config.yaml
subsampling: 2
layers: 8
lr: 0.0017
Rows from block 5, named by matrix and row number. Rows with one number belong to one attention dimension. Each number is 128 + 32 x the weight over its row's rms, rounded and kept within 0 to 255. All counts start at 0. Numbers have three digits each. After the name is the row's rms in percent of the matrix's.
# v: attention query, key and value (stacked) (model.blocks.5.attn.qkv.weight, 768x256, the v third), inputs 128-191
# proj: attention output (model.blocks.5.attn.proj.weight, 256x256, transposed), outputs 128-191
v.3 105:109124168149094149111136089111082154093147217182089163132088126145090162128132177093150068091110146115224163185128057175133045104135144137116141133094138116116157156113147182143123155119117128
proj.3 108:157148136125208130149076174104169118141138029128192091097191087105140105126098091149120117115109088102036132084112175132106191173116074094126068123164101093187120055116120071150133132141148110
v.4 101:139078119072166172172162094082070138121113110118108143116116176123103145115161127120155143126130086108078163130047145112119100110133148191159163096139117103059125124158119101094128147098134126
proj.4 105:161177128179143101103155167106140157147128111126175107152138079160098124110128198119134138108112157111143139148141149160059075160099122094111056193122100063190115104118123131180156151169174105
v.5 095:174109116165143161035171126125204168132115180119132150058148111154153108088143131069180144142110148157105109141174127156124087147109111072109099101155217065162172101145141089119058162128127104
proj.5 099:075151137114097127131137174141150122141129151166166130133097118121108154143108128183097100103187132125174171122109091102107091109091100207200131117156049157115091189142149150153145129115122139
v.6 091:105135101135103158112129173146130106096160123130101081115111167114112149173177140129128102116107116159093151130083118132196124145117087145123146196116064133094140118109089098195151147117107125
proj.6 098:120102098114142109169188079114106179143116135123155146143174123072167069100144140154142124150098188019171072139154158217100162148120184151112113119184112089130146146137136124074117094098096142
v.7 096:128169115124156101159157125117112121062109179122140125135088144102137131172141123102120180180125127175162102158126145174108136124151120133145059123214051147061061145103049173109083134091064145
proj.7 101:147135144126121131120109116147144147119092130160103214117105118131182126089114132181137124139136115063141135112164149043163123133092109136118183141097212100169145114204134115122101071157156085
v.8 100:063105086109140145147154131142183109143151112168129067116170145108115082106158096096137103042153165094146123149176079093130152079183105105116117136116159114202122156098140069135109101125143129
proj.8 101:163090100108107103146131137124092159133114111128135160116115104105114128135056175118050132121109111064108141105130101171128105119095131180117142135155119119058150105132114143121152148102105105
v.9 108:099136106114114143102083176142175110187119169088063156159168184130144124106133151165134128107106093119162102117140131149139119163095163152113115178151102140101231136108171114125180170169086121
proj.9 103:166124141087096111126136097129118082047117141176138103143112135120133079177135109137129117207133091117107113060147141140186108132180095150104169104143093130131115144145021167136122080128154131
v.10 093:130103122096072170158150141067136125164161133132159123066117168082153082142131139113167127173155071189120181137122111063088156115127140100119113080083149119070124106136138121089071128115047126
proj.10 099:099129096158158091119090135147110155089086094111115086149139069188072142146135110153148104116126189122136074162161113140149102111083085141126111114043137153148155123116111146185124121150159183
v.11 099:124086146069102179132181124131144149142212177119079038100139172163158110145100106133132103118166140130110079146144107138084153157063099120103166138164142126113177109123078126153119162143148128
proj.11 090:141125121178212126111099160148149111102097100148147201172103113077111135116167177112117132099123130173084196101082136139173132095159132119172072148109111117146122093094139130104122124086138144
v.12 104:148147022121174152105131094150132152183141230116189141152169097124116066120096140196073113141122181103121112094097184089080131153155103161144116156138133078141104097123087131117109113129122093
proj.12 113:074116200121116113148113141128096113133130086095091126093100098182107191089102134083164154175100123144188081143144102124172096082126122113139193103120161178086160137151159128134185123078142132
v.13 089:137125142149112148112137183138103118160108128071109131168145106109131143128177099138099148098089117160102151146084167051127095079116113142193130141168155164141160187146142135112108151156186163
proj.13 092:127117111145169126094133090164172091132120169184128070107131177116108116133112138070163122164200145119101099069158111195163120130141097144101128076121159139099113050103083143146140122084095110
v.14 117:172105108082093134123089053136134147122152157166175161170114124144154176122144116168134102107135141166119113211105123093136151135141099074087129078097134102151214118047177148133097199164164173
proj.14 114:071097159137154179145134175098104076124051081109126145082128167099144080130119113077127140099118163141105126083145117105132078130114137180194121129137143187093079125119116116126141090120104136
v.15 102:171135140128097172142185115088168158114170108166112118137129112103117132154105120121164128090119188154096140057173116180196104134143114135136149098072128136104092075088111161167102136063132159
proj.15 102:089157133188129084152107140185129116153086120088065173118118156131120114137084091073092151084131086153171117141122180051101179142119162101115075151113145128161128113137118073137175104174073086
v.16 098:097181142118076142136126119123102160147154090116142072112094166110094179117133143109091118139144079151101093105130182091146133100132167093122075152145173153074073130124148140156197124154160132
proj.16 090:113140126162108055103111165128120103109137201121130175140168059164122055190147161165144118094150131147191173136104113183151151093140108158106153113110100102193189158156088121080111128096073136
v.17 095:132115163138112107081123112145143102144139161134128194106148120073149168210129067122129138124128166164124125093152210096109150110088118038082110201117127187212078098139125126138148144117066114
proj.17 100:130157087086123131162114169165185075082119087097104101151145147221081111077099170104138119111158119154200129151123075145130148135182155220105125064119132138068112155132103126157185108140070186
v.18 100:115109203130145064121137144115152173113167046080140085114141105120094175115118088126140157131113139095162116103186157100199137137138073090146073171122157134163121159104117167144124109106183105
proj.18 101:158214092172116134107074113127132101115091191152117138213076153085150124151162115150094135139129101127086176108084111132095134134146206145089144066121097126098120092149167123126116155112076157
v.19 096:105121149132082133172117159102057102098107112098141164068134153160140183158095068191184099133137220150212123139120073129157187151097087066141154184123154082125069086099090147090159111100162071
proj.19 098:175135117138136137110134110138116115157123102159122095200099137150126114139139145110067154101097089083081149116144134128096137140199156154102143093086050142152162146162116129141100151140124165
v.20 100:081080128154161113116136147126186200134129113138161123122095168210140155185128167112123141133124142173103153155133112134130156079095153145151140153090134136112151104087154097164150150190097164
proj.20 092:128113118106092154157155130106099089154116110115114141120168166086157107102144078162119112109142121076087086099170142095106117153139087127097159133155151138105116140179132148074097122111109121
v.21 097:123148122089096115099128113161170103195098182094139124145053103127180159173135097037146133134154109128148134148179109024158169089116089096121138110087144103160121147133154066160128121115146138
proj.21 096:125094096155164138156132125090071121100108112117174121168194142125038091124132155167104114140114162127079120135122133242071098129185136179115156131140127187094121125088121143079155150133070149
v.22 098:137105189101118169116129145087085131100125157184118168143177189086161047098134111140097164120068081076135092143116189087072116174156153117146149122131154115135118100149097152182142144146110234
proj.22 099:097140073167184110146153109160128140139134100109175125113106081162106184136100141132147124159220132153151098139113175068198091127139157143164118122114090112152154094093151138068147122108168039
v.23 100:096107078135190104180105134126167137157094156182133178148135139111161114121086142147114080145105120113126136109141142126142093144094082096161137105148142138158151179129121130167132171203042128
proj.23 095:152081164114111111145149072165078133081146107052115100097107168138115142108123087099152181098140131133149143147163078130121136107136176164060147159119113137084108080120115147106157084091147131
v.24 102:137176114137108130121172156139116093133142090135158144171150132118160106140095123104210132144155113179087136126142172147073138161142170145102108125162202185098095108128180157131173139157146014
proj.24 096:141105054110094132114166143120118166134119173119119125076144119166092119089176149189083144127143104105159074135088130079132121085160105093139095127182096019124121145182094122161098161127185169
v.25 107:186166096181144138163075128147113117074145133141135115115071139148161136157168119113113126126168177112161151155152182117147174110068151145161112121175142130149145187124106139158125146023121126
proj.25 108:130115159091102091128176115139137178130107144119105115081168113076080113185103128128117067158145123086095125109059131158112075106129086141106115154077102129072155074129126146115094135210100115
v.26 098:163161132108116076093179150125120119059141167055164144062154160041124143148144124126138146136112140170112086082152138174099169153161130152103108061176123117150063109125121108161134143187140127
proj.26 098:095136128177114129120094096100164131121178093166122181182100095179105132090091096130111111105162091149152114153146117041153074088105130113133155113096168184120147162209090137134119192126116162
v.27 101:081149143150165122182186132142168150112121190136117029139153171148117140096118125125117071104071145129117158093181182186153154125187152098149122154095185105163111106173050140135127086132163158
proj.27 104:153106106149026102106067172152123129103112053175139200118105151120161126156155091112120122125190128105161123171117087101137112089114150161091152085148087154105170152091175106116102119123094081
v.28 112:132173114131103119121119134114134089181121156127106143065115123139159149142129101159129090161121176138085163086110152061111143097185133093165062079179137149215159141143086095102107078076140154
proj.28 117:124092106104109151096099112157149104085109152148156108157154102090094098118161120121122145070161136149182078163207123223157123095158119209156181156128133164065146159110127176124115147160114104
v.29 100:099123132055127107110143086151093106105112108097104171120132125138117084089112123110144106168120197122119081139217084166125160157124131163194150160087092133108084090151155128150120177141148092
proj.29 103:175114110190125179096144145096130119128115084179185144124105097076125170156131147126072172094142083111118164134066111129090148099114152106068116147142125084193176126115128113152116106174207152
v.30 108:179143137163124113083115119131151088147124009110117147109098203136117016094097095142096129152135105133083117113110152122092128167126149162111085169097157162100155203114112100123157096136079146
proj.30 108:042099127109160126196131145068139120111154208118140099135143013094103176162140105062149135108081192105123125122133113148166157088136076120151116096160124118149153097123099208110179146097128104
v.31 098:120155156137175101139163074072095101102123162122130111127118125162120122147179158122140080169098151131150073096153112163118161113104128178151121184144080126145173186141128154115121122132115134
proj.31 103:133090121094127129143125167103142157123160107187175131159121065116136133125095082125158149070194105071107147139068140169107058153079093095094108082140141134127137140166129110156080128138155127
v.32 104:114122153150143158071174161135102144100152123047111089133168127209196106187135177122168134143085235162118124140133166135131102127106147125111160134148124121149085133134121183136130128173150091
proj.32 102:130107177121123121158063114140145096128121106215158162128070101065070148096115109138138094119164098101132132125118120149122104112163096098170078091066127145094160148107148099133111112065094145
v.33 094:132117181039179109110134146093103147090156139144150118106201148172056135093105182165174121161143119132123160115098132088197170116108155222179163151148158122165067122092154138097137044118127101
proj.33 093:105148101250104168130112082119090081140114133162153171124040091081153114141116091151088130107127072099142121111151146121111087122184076068075107131140101114062156151137131143155149144095151104
v.34 099:125114063063117141108124154152113095139111077135123178131167139198154071122159126029088124108147134108129100189130112068081181155152168139136168171151131129127147094113144081134134144135122204
proj.34 103:132118177164155134109093128099088177137168158105146077079105085089138205128130161189109113109164152174127125100093162205151069103115121112146111099082106144129139143127131141085099147095197111
v.35 102:128097171070151103183155119088120136190118124152082127129179096148082080113191124094136146146147032117098112136200062081170169141079130152111146137113069123146199103146123066125175181079039168
proj.35 104:165161155153148110100118108180161108054175121117142116178146176059151154153090168149126087117132143195115137128073142148098070152131118108098120101094159142113077106105148185130096121129190071
v.36 090:144180130145129141106073188123130191093122155142115096148110114100132175136100101165134128109083118111131129170076141092140133118185072150122128173159124120073040070106137082096079082142130175
proj.36 080:136086088123114113154194090175118068161118142120169128117152125147086090097118137138093136054130155115150102105116144161112095103080162163160119085087126135189212217137143166160177160130124068
v.37 095:087094128121154095089062127111167109157188090157142141137113097152157050119152148097137127064118060077147146144181098165207105171111151192157128171144168144136105116112151114108123132108130161
proj.37 097:140125101118123136137169175132103124122044138110164132152166138095107150127076121143155137134102182151107160043076177109096152087130184089080096094145088159125110135134137133166172093148103069
v.38 099:170147105111138201139111112119143093015143125108118126207128114131111071126190148145140111159086094145126117146155125074118131076160074122147150127149123129049176129102154080098141169134137107
proj.38 093:106122130149161107124103089132093123227134151118111113062086092084125167077118042079105103120178198095112116091079119200136097094164142125105130135114112135166115113136130175174094094104134154
v.39 109:153119113106104144102162140123103140128155015106145169096101144125151086143087130134073132183125143101098127150107104131139214164202134155176146119121147121061141183129085150112098144093131113
proj.39 104:090129145116112137128095103146147139113164241134149080115161099098098204106156130136106125104140059144143128123158119133119099093097112113041134135119148092134137070158106112090173106135171135
v.40 108:125136093130148132113114171155152089071146157126095169146146095109145110099115191142165048094095095144108173147132150114127040093120117110092111156125139151096083209109163083108127131136079116
proj.40 109:142137129132119163153164127100073146149119134144141090076132139174115196101129101072082190149156171109161158118162156137134108110108147148113154085143075125180113117133102181098144125161160140
v.41 111:094080105092176116166088112113108163134180018075139136080136148130100138137111131219092172145028174117073117124172158155106043110120133128121103141072181147100087140120103118102157147105140112
proj.41 102:166162171140041156103158145106100104129112175135141152129133130115159110115157148065064094063185103152196155151092123123128208141180099119140163099183156129155147153115183123154126095137166137
v.42 108:074150114132108160080107106095208124128145056141160143086092114133106125101100135089162070120087129102081094130133166141133143142172103106154113113094186173134140129081126160121096104121135099
proj.42 101:131087127108135165163198175124093145105107159107116087119159166126132071119139098132142196168145154163129161110184062125111132105051117135119145131165094084084143131163074102129196146179073109
v.43 097:180137108145124154165127148104078084098102153133076136160117149124108235122171108125088144174034231168104133127200155144086124105076163150091113114109099137115125122123148135200114115143092138
proj.43 096:131117136121172131073103094127182212128144093139095163136137098165110073149104113123190112143189027139165110103109107114163155158126091069160136169110175116127105169134128092132089137115120150
v.44 110:115117091142146100125150148139086162134097089069118118096109098152139119137122106178132153110097135183106134170083151179117154133153084123110100119117114083135164101171138156086143162124124115
proj.44 109:156143184100163188105139081138115131089113150205103148134145144155141191118139150112125135160135070056155182093174120107131103177119135095125173112138122179111108188059114126103117133114114135
v.45 100:183148093082163110094119101122138130102148163162107152089145147146134153086095173105124182167140163118138170111132069174075100123045141120158098152124142142080082124090079089156155125134103097
proj.45 103:094145139129154162173111125127090120169134114066156126167113107122147125149110110156092110088129075129142096192101176131171132169195129124109177120193088109159185090162166163092147117164127136
v.46 100:120100075161180213095140168148090137109124067153154119085118149145159081098158140123115090156143151132107165122178173147152068128089121093143155125093128133049163106080180128129161112154107089
proj.46 094:118182150073113100147119135105125101151108129114066125171105131118116190158134104145129159154104111158099121170108091070134169150144128130127172122145137148170130120114099079145074140126158161
v.47 109:131107128148134105114112043131075116138101056070163114160098133117127125132099105096114080128133137110107120109166191122112081139083145185129123121140087097174138205080133148117143128192136077
proj.47 102:105157127138119145167142223080122136097134131217119189105175089119135116119134133159104139131147082132116164143121109070181150130189110147099129113140143208099109102131116128145125110085128146
v.48 100:078136120084106084070116135109101171127150093114149135085147118141079133120097172105122102108084194141111095161108138137154123109072106051119120082106165128056137150086087105096112147093133096
proj.48 093:152102136147082183132161067151161130142148204155099093126121130103160105115140075146157131105157096165186200116139101148074093099161101202183141146146120080189129164143165152152119156167158123
v.49 115:157127133152091122060096212088147176151147166098131166116128079121133132136129176096113112135109139037085181098142139150202148110161169230088170169155117145164127120148097136111099163155127132
proj.49 121:118128124065114116133184074191144110146162105165199043185143132146104144112125132195157111134140130144142096143069094172056099130099149041165081090132120098103124120167104121120162113116124115
v.50 099:072107126088101119154183103116101176078116094083125151098147151113144140094081124122073132120094118165114099159133162126075153088145145093105111069170119115149124164179103111149100133093126150
proj.50 102:122156122174133106103067169106180114153128133186111120107139090146157092079203134122126110145132146115150149126143117080169094151116084197176142177155197143101175169085136136159162147138140053
v.51 103:122104143119081101125140098126134119127118111130120172064144163182186121103119076157144166118168162154061134099115058138097125135135161129146139100144161146079158083059129080133062140056134167
proj.51 104:090121076116135107124123119157126183159123179093102165129094097073046132106126177100095160140083131104162101141096199103109106072117119134105108095155118082159141115162143120117196133184188117
v.52 109:130129175086143145178122104096180121157155062076105081141095128145136154107162146150115138152110083166059162113105124116131108101169136103145140072095111146105138095056125127140158117101101193
proj.52 098:115125075173119116103128123156112119161128195142079160133129137097119120137147120046135117120115179130168083164173086125137202137133107163131144185091203065092151123161123126106095157153134126
v.53 101:132116072154098098119155119130154088110099159110173120197112095099153116108107157086098160151111078153187121096136114158137115105114101081116135080147164078122135140151112077128160116143149125
proj.53 104:098145173112130178157164147165062121132125114158090139073129141146144127093169118131140155115132205140105157125193187122139081102133117150093113159118094165095159092129175211099138098138105153
v.54 094:132110075152141133134062100124129128082137129151076180179156119176156095128183074108157143083152114119169143142185110128118167128167198098122055102185108151122129125190155171125131121128107097
proj.54 100:151151192076119112159138167121126135136085126143150092108129127127113184170076186109079099138127076167128094113088152135112107223115097145130206093070176117104096100068124080104083162130174185
v.55 102:147094129029125151094143126111124157135148100173115081143103130083114093090097138157126140137126102102163146141120116119158143089140101085157158115075146088177188124158116096164010103075139115
proj.55 107:069123123166128106115125092125131120116132168078125181098134109158143105121208071102130159146114170092093092107108122136126137084139137214111124153163105101138138126133144146138211149163122102
v.56 095:132150173100101110118127110109147103106146174159118157077110167109113129172110189171168176150106095108125123124093173118089126124149139101115125089063077176144102135108150142159151068128059112
proj.56 095:160130088089138171148128073127123096105099127081117172221131148174132106105160031123088108070157147138130150175180130114127147067136110159150128104139208099148127154132101136184095143121163170
v.57 099:083131127134116146100129101110152160148159151109144107107184172132134170106147113086143135118097117108137089182150170200140184207075128149054124211159117088156089143184125148110131125110117173
proj.57 100:107121153132112084136156123107122096143121144163090157101097077102132071116092120175131143088127123124106125119114156144103084094179123132184121079146122100147132136069137121197147064149152073
v.58 098:129102179155142089078122102118094161133140041057121179142138118077127137155130095102082121168094118114073132128124125078100126115132154152147145151121176134123103156124088173171107131107128108
proj.58 093:100170109095126142167122106106155099144142223136104130100108166159066090090127130105116156084118166156142106137143138166144163077118101154103118143150137125140135121117131074096192108110082119
v.59 106:132160133065168119148146133127134182110118131057142186148097170124181143142158136150112183113132117144183184125144186171126106164085128117110107125101161139140184103175124131126096140119156089
proj.59 109:095145141134084100088140111134160098099156094175131085116144097141074103106150100132115116137135137093055121122064085075103117159150079158184121148172126118154118150118072100172166157148100128
v.60 104:131160151114123111167182110140162149165130112111068146133147183095105138116114145092208094151148152074128126145110118118124130143119129186156151153198173116093160147108155091158136114130071117
proj.60 107:163088094147157133088101124099122182089151176118168130137105045097123087142060048169083187092090094141112147103145104107184118108154125091074114109106080127131146112141122131105167133126144130
v.61 095:131150161084129090113155123120104207131109083020144124065142142134141142123173144113136193182106133093152123139140084106138142146145135214052198129171104119148094131108157165113122101137150116
proj.61 100:115149145200117161156058125117153089095184143206197145167122120076086120136112124162086097083097118155145133136080149127099112157157126063170085096167150165103133119184149162058143169142158152
v.62 099:078124105079090076136141097109136096135134161138140122134156184094098132099177166197122078143109093155184096155121130057084119133174098143098185156138140121105110140117085155156179132152146141
proj.62 106:255148142154178165108046177152163125092141123136142147129119074205198153145163084071125145158128148150096081174106100156151145114100158116180136094100100164151120117149178160066073088125084133
v.63 100:153126203122153110153102087141201141100122113147132065107131089108134153180135143139130119118113137096144118161147099169159080096054085142061131144152093168158141189148086146164156107125145099
proj.63 097:118168082148136146097126139129104101136107136064137135160118217165093143141132080107138122129090162129103114095130168122098137144184152136134120133095137093118126063163154114111078121157050145
v.64 106:145075152141145160181164090124107123131171060119120113158112170104169127108059115116101127134094117117106119111154114138132137054118137138133161157145177149110129105123171122146065121146189146
proj.64 102:125147112172116071115108095120207162128154242121141127051098065115104123181140137134090132127180157138092165097131126088127135203134120101112123114065099085100118129097115181141148124097096134
v.65 096:152117163120124108117162141138097136200137209155121114171136114130164128112102075169148174133097152150158095125119129121135198106120153132157149166120110146149060104112211069154100123130123166
proj.65 096:070073123133108165111101127084129116101121060107137122098097146144065114115147168068146093079188140133086118165121135141119088164123134145121131045100174134107167130153132148167140080085170092
v.66 097:141112129123134102142146118162123111127134163161184085145135159129158103158066115096106119095139111143183170132131109112134079114126146195161138084153067184126111150124165102172113087181132068
proj.66 096:072166144100125179119092122100088087095129076115144174099130086139144091134198111147155179161140131091087085111094167133109147152146127104133092180112150112114093117115126123099160167123098196
v.67 104:092124144066107197131089127134117168147131169155138094171085099169164068134151080166081116092103095154150090125102152069105048124143140138150134162085147130097168126224132153099198175142106115
proj.67 102:152149126158148115154189128127110072087134070119085145111193115130134142127167141137149153099099154125134181165115152174179228159135125126105116072147122144103056112070143097132115106103136099
v.68 105:115194090073099136047150108148127163161150172179179145093122184143109071106177115124101166103112075114148167203097107107138169088172116067151115121108158160126133116164101061167134109184140068
proj.68 113:156078173132100111205117146103150108104101094126134089174163070154188132157084095147180169124171171102122131077155129161142015118099159195144136100159137114129129136119135149099106110093088200
v.69 095:062148090099140163099112112121115205156103120177098117145162108168125114130116099095132117164119143165125096152154093096150146092077128203131167102151133146124178124156107069117093090157136138
proj.69 082:176164163146136110137137121128114054091141169114109161134169150092179148076136148144102139101125070132129142113064120166133068110199120055131113148138129138107126158111137167118147166114105119
v.70 108:181149138145112128089105126151144098139100097095161128144133151085110164130115155129160150120122167189116080159124087142113118159157112082154122142105091161047149058108130132127105165166122127
proj.70 112:107090147125114143114122132144151120141160179153095115107135181155129101137127078081127117187120125078145195072135124134166098100167104150099163181156135107193095184098097160075135166185152139
v.71 105:161188095105121134129130133150151127154148173138139126109062087140107137109093071136120114098144136115163158121112091152135146120117143143109113084150089122141142183145090068130137108145118154
proj.71 108:064109206160099124122180157143138123093128117140119151184166153111141119164114155124134181168119097155089099169168142138091061148106104149113152108096156142079115108124131142135154098143110119
v.72 094:157127114088102113149133137099131095190127146084119070082117101093126101155126108108144145146128172091122109151116088104116182142209143163102159146128119133099109156130131074128085066146105221
proj.72 092:082134138119108164118166114164067134098159119156149131082063142182100138149122129163127111131166091134158129107174161147197084157028139146142121136135155153159140076157118143150156153158107074
v.73 105:091105114136117183118084145099145107086095141128177161134157103129167090133136113141128213103075150106101151151140167149125125147191078054112182131106104092138172123196104160195171108124201075
proj.73 104:092141065116162082125178099131072203142143130130079077113133107153140113106154169112099090154162156122129095065092143067104198133106126156116080129149141126113075138094125096094159162103126161
v.74 105:136128059112153164133080121168135111088062053174097122151158147115114121178107107106154125166138151110107091136132148106134121125121140105129145113164147105124095057105123197185191109148142100
proj.74 101:129114192133149125143159162097108164137183148142123171130181140134191139033136133177107091123121118167119162086104112144120142163180131132167145120108143158091154143121105072085065156147075155
v.75 099:126106149054196124167105179099110155160150180127087093125082113167168158151111122144150142114153121135132119128130089116116111154163162116119091133095191137111183138145177086127079079116131143
proj.75 096:097144115153116138140188139128052075115147095131155159115169108138129122088159138112132147118088095110116134133109140139154179165105132085127159107116093106129112152131095185183122193175156129
v.76 107:179107107111142078143162115127182057125129199149109162066111122143077130092042112142079157083123118106105123081137123177149174144110126166155146079189066137163181085114100144161148125106114114
proj.76 111:117178179124139152150146086147148193128129166126138124176136111108133154166134155076159112200163090138137103094120125169126019134089131129088179190106116106165160109124147154104142131135093182
v.77 099:136099156141158152144115106107150161099098104196118077147084142142091153087062097147081130172136115134148085105150174153132170143109119130180130137147177138122125131105162127149101101081060098
proj.77 092:146176103121128101151126139093149176112144158111159155084110175092123119132124168117107206109089117114093146123116093093110099158093127114077124101133086132140143121161152166115137092152149172
v.78 098:106122133118082115092117092139109157138145129127137096146144140156134169148144153184158099131131184113158128078126086177173184104149180181137176146048130161078133163134090138121103110124119153
proj.78 096:168169134126148128117150166162141058155143162139106142080140114113098113081157111097111164116119053103110114159135143156103098183088088103143114086163130117183144108126164113147133130171108119
v.79 097:132079134110130194130126156135158125143118089203133187155100110058135130123130131154117136103070151067147130082146082143079065115129147167127125136121087204062155118104215120165094116121067167
proj.79 099:085202136145101084107098134135102105163128166098163123089117138221094148173114144117199134182137101165111135168113153062214152130140094120128097151130154133176141051088101110117170116117104110
v.80 103:143115127138126148158142154057098147107129198129146186108074153139129127093137086159112095082143165153130158106107141132124105066161083084120164096088140078124146143155149119136112142145174125
proj.80 099:120193131142125099103141149104135105097093067117134085130168070189109166156121164085194173141086083145089118179144123051191142186108181187114052151140142146136102115109085107150150112130124172
v.81 101:180137129116180123133130187093118190109190156146184159122122082140180157169126158113134130102138095115151123090142147094091153096136149145106119150202186173116131115151109113171124098099128086
proj.81 096:073075138122076131189101070105095083149078127079143114121188185124126067084117158117113112155155154103103204119115093140097157093131142165143156162083086150165121167102148174107151189125173149
v.82 099:169089123170141223097161150066139115141127165124127088139034142124147150095057126132143144051150167152185139117156163174178138153182164083125100181106124092137160138114119146110140100151101111
proj.82 101:099177094083131041153144106099153130116160076168096166105157049113124100147189105135101127173151107066077109162079088049101088129060134148162202118152118138122131119183110115188115121122105106
v.83 096:135061179153136084140155152059156101159069109178126150099104087102107160074096121126107122138161115174129077152086153143154120104133116171147113088162067110105119151153166191152103133078167108
proj.83 096:121115145107147176082095113189142099068099117117148134136137099105169097146158142126141173098098046103103112091142087122057111132148113079144124115117222129166144091097123063159132106151143148
v.84 097:121106208214084131106133107123126040133150116118128153139152161103136104140131145180158104121109179180088131163111135173134161129120141126129175099154158159112118153122117133167109142092128099
proj.84 113:150144059068162185128105092122166210101132201131165072109109078099097162124150051113099146138112120047158119106150124058136129128185129161123083116088079127144137142104118117115131084168108141
v.85 108:084102184160127198101109146092160152108127139116106170104142092142099151125104088127119092127103152152133127108170133165151158111108108211117136133143149125081124162167123132108101139142131058
proj.85 113:159128061116104077126118082124180142125149141096108055124131122088155118118196122187074125129138128079100147108096102112093131167114133099130114107081045132177103106101165149101131116123109160
v.86 098:108138135068163111146076163126157134069123161136147194137178138115165164124164117119101200071158098154142147148101111148143100087155135063138165090155105198132165130096095170107176127163130081
proj.86 091:120121106172104128163184092130090155142092093130100115106112111157124095136065167113108054164112122136113114104146177066124187157121097179138139174160169099130098101140096041155100109087129149
v.87 103:126090143150126117153126042178083186129165122145083161098116053067068152119172157113136158103152155122077183169167191108077111125121132131144107120124073124136127151141148121141143115116166108
proj.87 101:142149108095153123051097157095178083065100090119142093133130146192186103123118108176138155169112083102133111067090094161073103162118105098152121123098193114123128108137162123109126131153111134
v.88 097:195128158115125137158148141115106167080130113122147136117158126154103135126153125102142151142167223104132098110156129151084150142201165145128118140130115090160132117192046157164146106166148113
proj.88 091:014131097122108136075125166183130097120133112154148160177080075099127103106105136128143167103134031101116140091102134126072125115077094113135115068151129173082170170103170118112085164081136098
v.89 097:141150143101128140157126137161118098100132116131179130130139145131116108116105138138067104159079123106120102118160114154111113155131114142087104160139115071095110100094173119114111188108091100
proj.89 093:104117132162121091084133088109155150179131138106091113113127112098171151171131107130165114103128128136117189146122141086165100101128138099117150136158143201141116117139088119127174095105093215
v.90 096:177160143173083131163135124125108139108165090088147147128115058099097111132050124103182102113094189137159101163139162158149086128146114183158125070134084108074108121047135111083135143089153137
proj.90 094:116097114111172147084099171069116138131092110164151132127094139123173119117142083118121147159157070089135090096129108083067140111094129089134122177121161134163137148193148136192138123171130147
v.91 101:102139164151075108145115086094166128094166135149142173117109124069156091139120120060195103095114085135135136220112125165078152110142134151114093131148025158137080122070124142139101056136147100
proj.91 107:130134100134170115101135169138135160134117104108153104140097105152152098108150075154092181176152085089121145084129100093165128145142132085166158137134196071127164100159122089135133159127120162
v.92 111:107116088069141124126118131109095175151122157082134126082152172192123061138131116213183126159092137089107137174162133163142085116109081216145173179098124113089126150164093159107119115159189062
proj.92 098:122197172163109097134142143147140078089134098176140152185142146088116169114165128093077109090164120140163139107113138089135126152145151032066110126143095128181093166144128119126179155135063149
v.93 097:092149070098123092140148167058165094140124206062130151084111087168164107108166164094173159173159110126177146148122100105094170115115162118095173126119122146089111142104131162043085103093120129
proj.93 095:176126152112138169154126069206121152074121120141105134140167168102100150139089150158153114089116138133128123101151122159150068153161103122123120174097121129166151132174134094160139140117129113
v.94 103:092180132052127117116168146116073153147098130099157083086153150181159112154160072149144103131157077074090132153094133138104126120090147032117191196099103081143126122123085098113167139065160131
proj.94 103:155088092132113126147187173123186026092127114159095159181115138101110118132171147127167141096091178170118134135177155181141125134172211164155159033148151132086151143137165152141106096154069108
v.95 108:154157152101125121181122102106171161137147180138116115149119161139127097175103107140136160124116122127112095135157134084141135140113142149115101088142088090105116086110140136091137174140094134
proj.95 113:172155137114082083106158104173128123134126128127110191103131138116115174132098141109158098134120131120115163097166120202179081069098086068108180160125130147163148149161145174116115142119115174
v.96 101:111154145116145129134119111140138089100151072162131102084062141121146135085133143140152151109101129133097111150062110147145131074070161096094137133125105103092171103095111091096128106106135097
proj.96 103:101077103106119134108142110109101184145078176097110125154147117141144109160160127121090154106123117131167116130176131129044122139200070159140112093144125123151079163185148174165134101186110138
v.97 101:115118118115105147079078120138155128137140105116075096105138130064099063112121112140076120149099084147096123126156071109079183140159161164154132147124158087141152078095207075168183128125053166
proj.97 104:116126092119154134164154109125115152114124164145182142143102125161227167142118153122145168122180156133144131139124178178177097111104125113132082094191078114104137144142058154085134138167181131
v.98 108:145147159116148113147134134129157102167096161120115103079150123066122155110124122176103127149102095165185174104111137157143115118121072107138146065171089112145150159109139145153162084141115145
proj.98 115:134126100151109145163105138214129155086153144138127191206135174171129114156086076061184193133176127099094129163212132056165129156150103133137148179139185143177115108099103088107138139105074115
v.99 092:156151143086117125145176112131143079081141130095144104106156160114094090124144074083075114155141127122093140104123084174118125111120123162113079091144143129051188133080195112087114122126168128
proj.99 097:079134101139160099116110153130123155134140213195136123127123069100177146120147138114135140123148101181112100142144127109085138195126149075194188132179098102186105138132100128122136130125115108
v.100 108:150154074099185140193113140145114174088157173130134126177096123119170128159099077143048073093119055009146140091156099180169125121114129113131119098164143068118130129142068128099146087115105100
proj.100 106:145131158171107088102154128146119103154102117078155150075097156113129125127132170114148184108165202199150128134123167065147095138143086138159172199131088139189177083089161140119135139125082124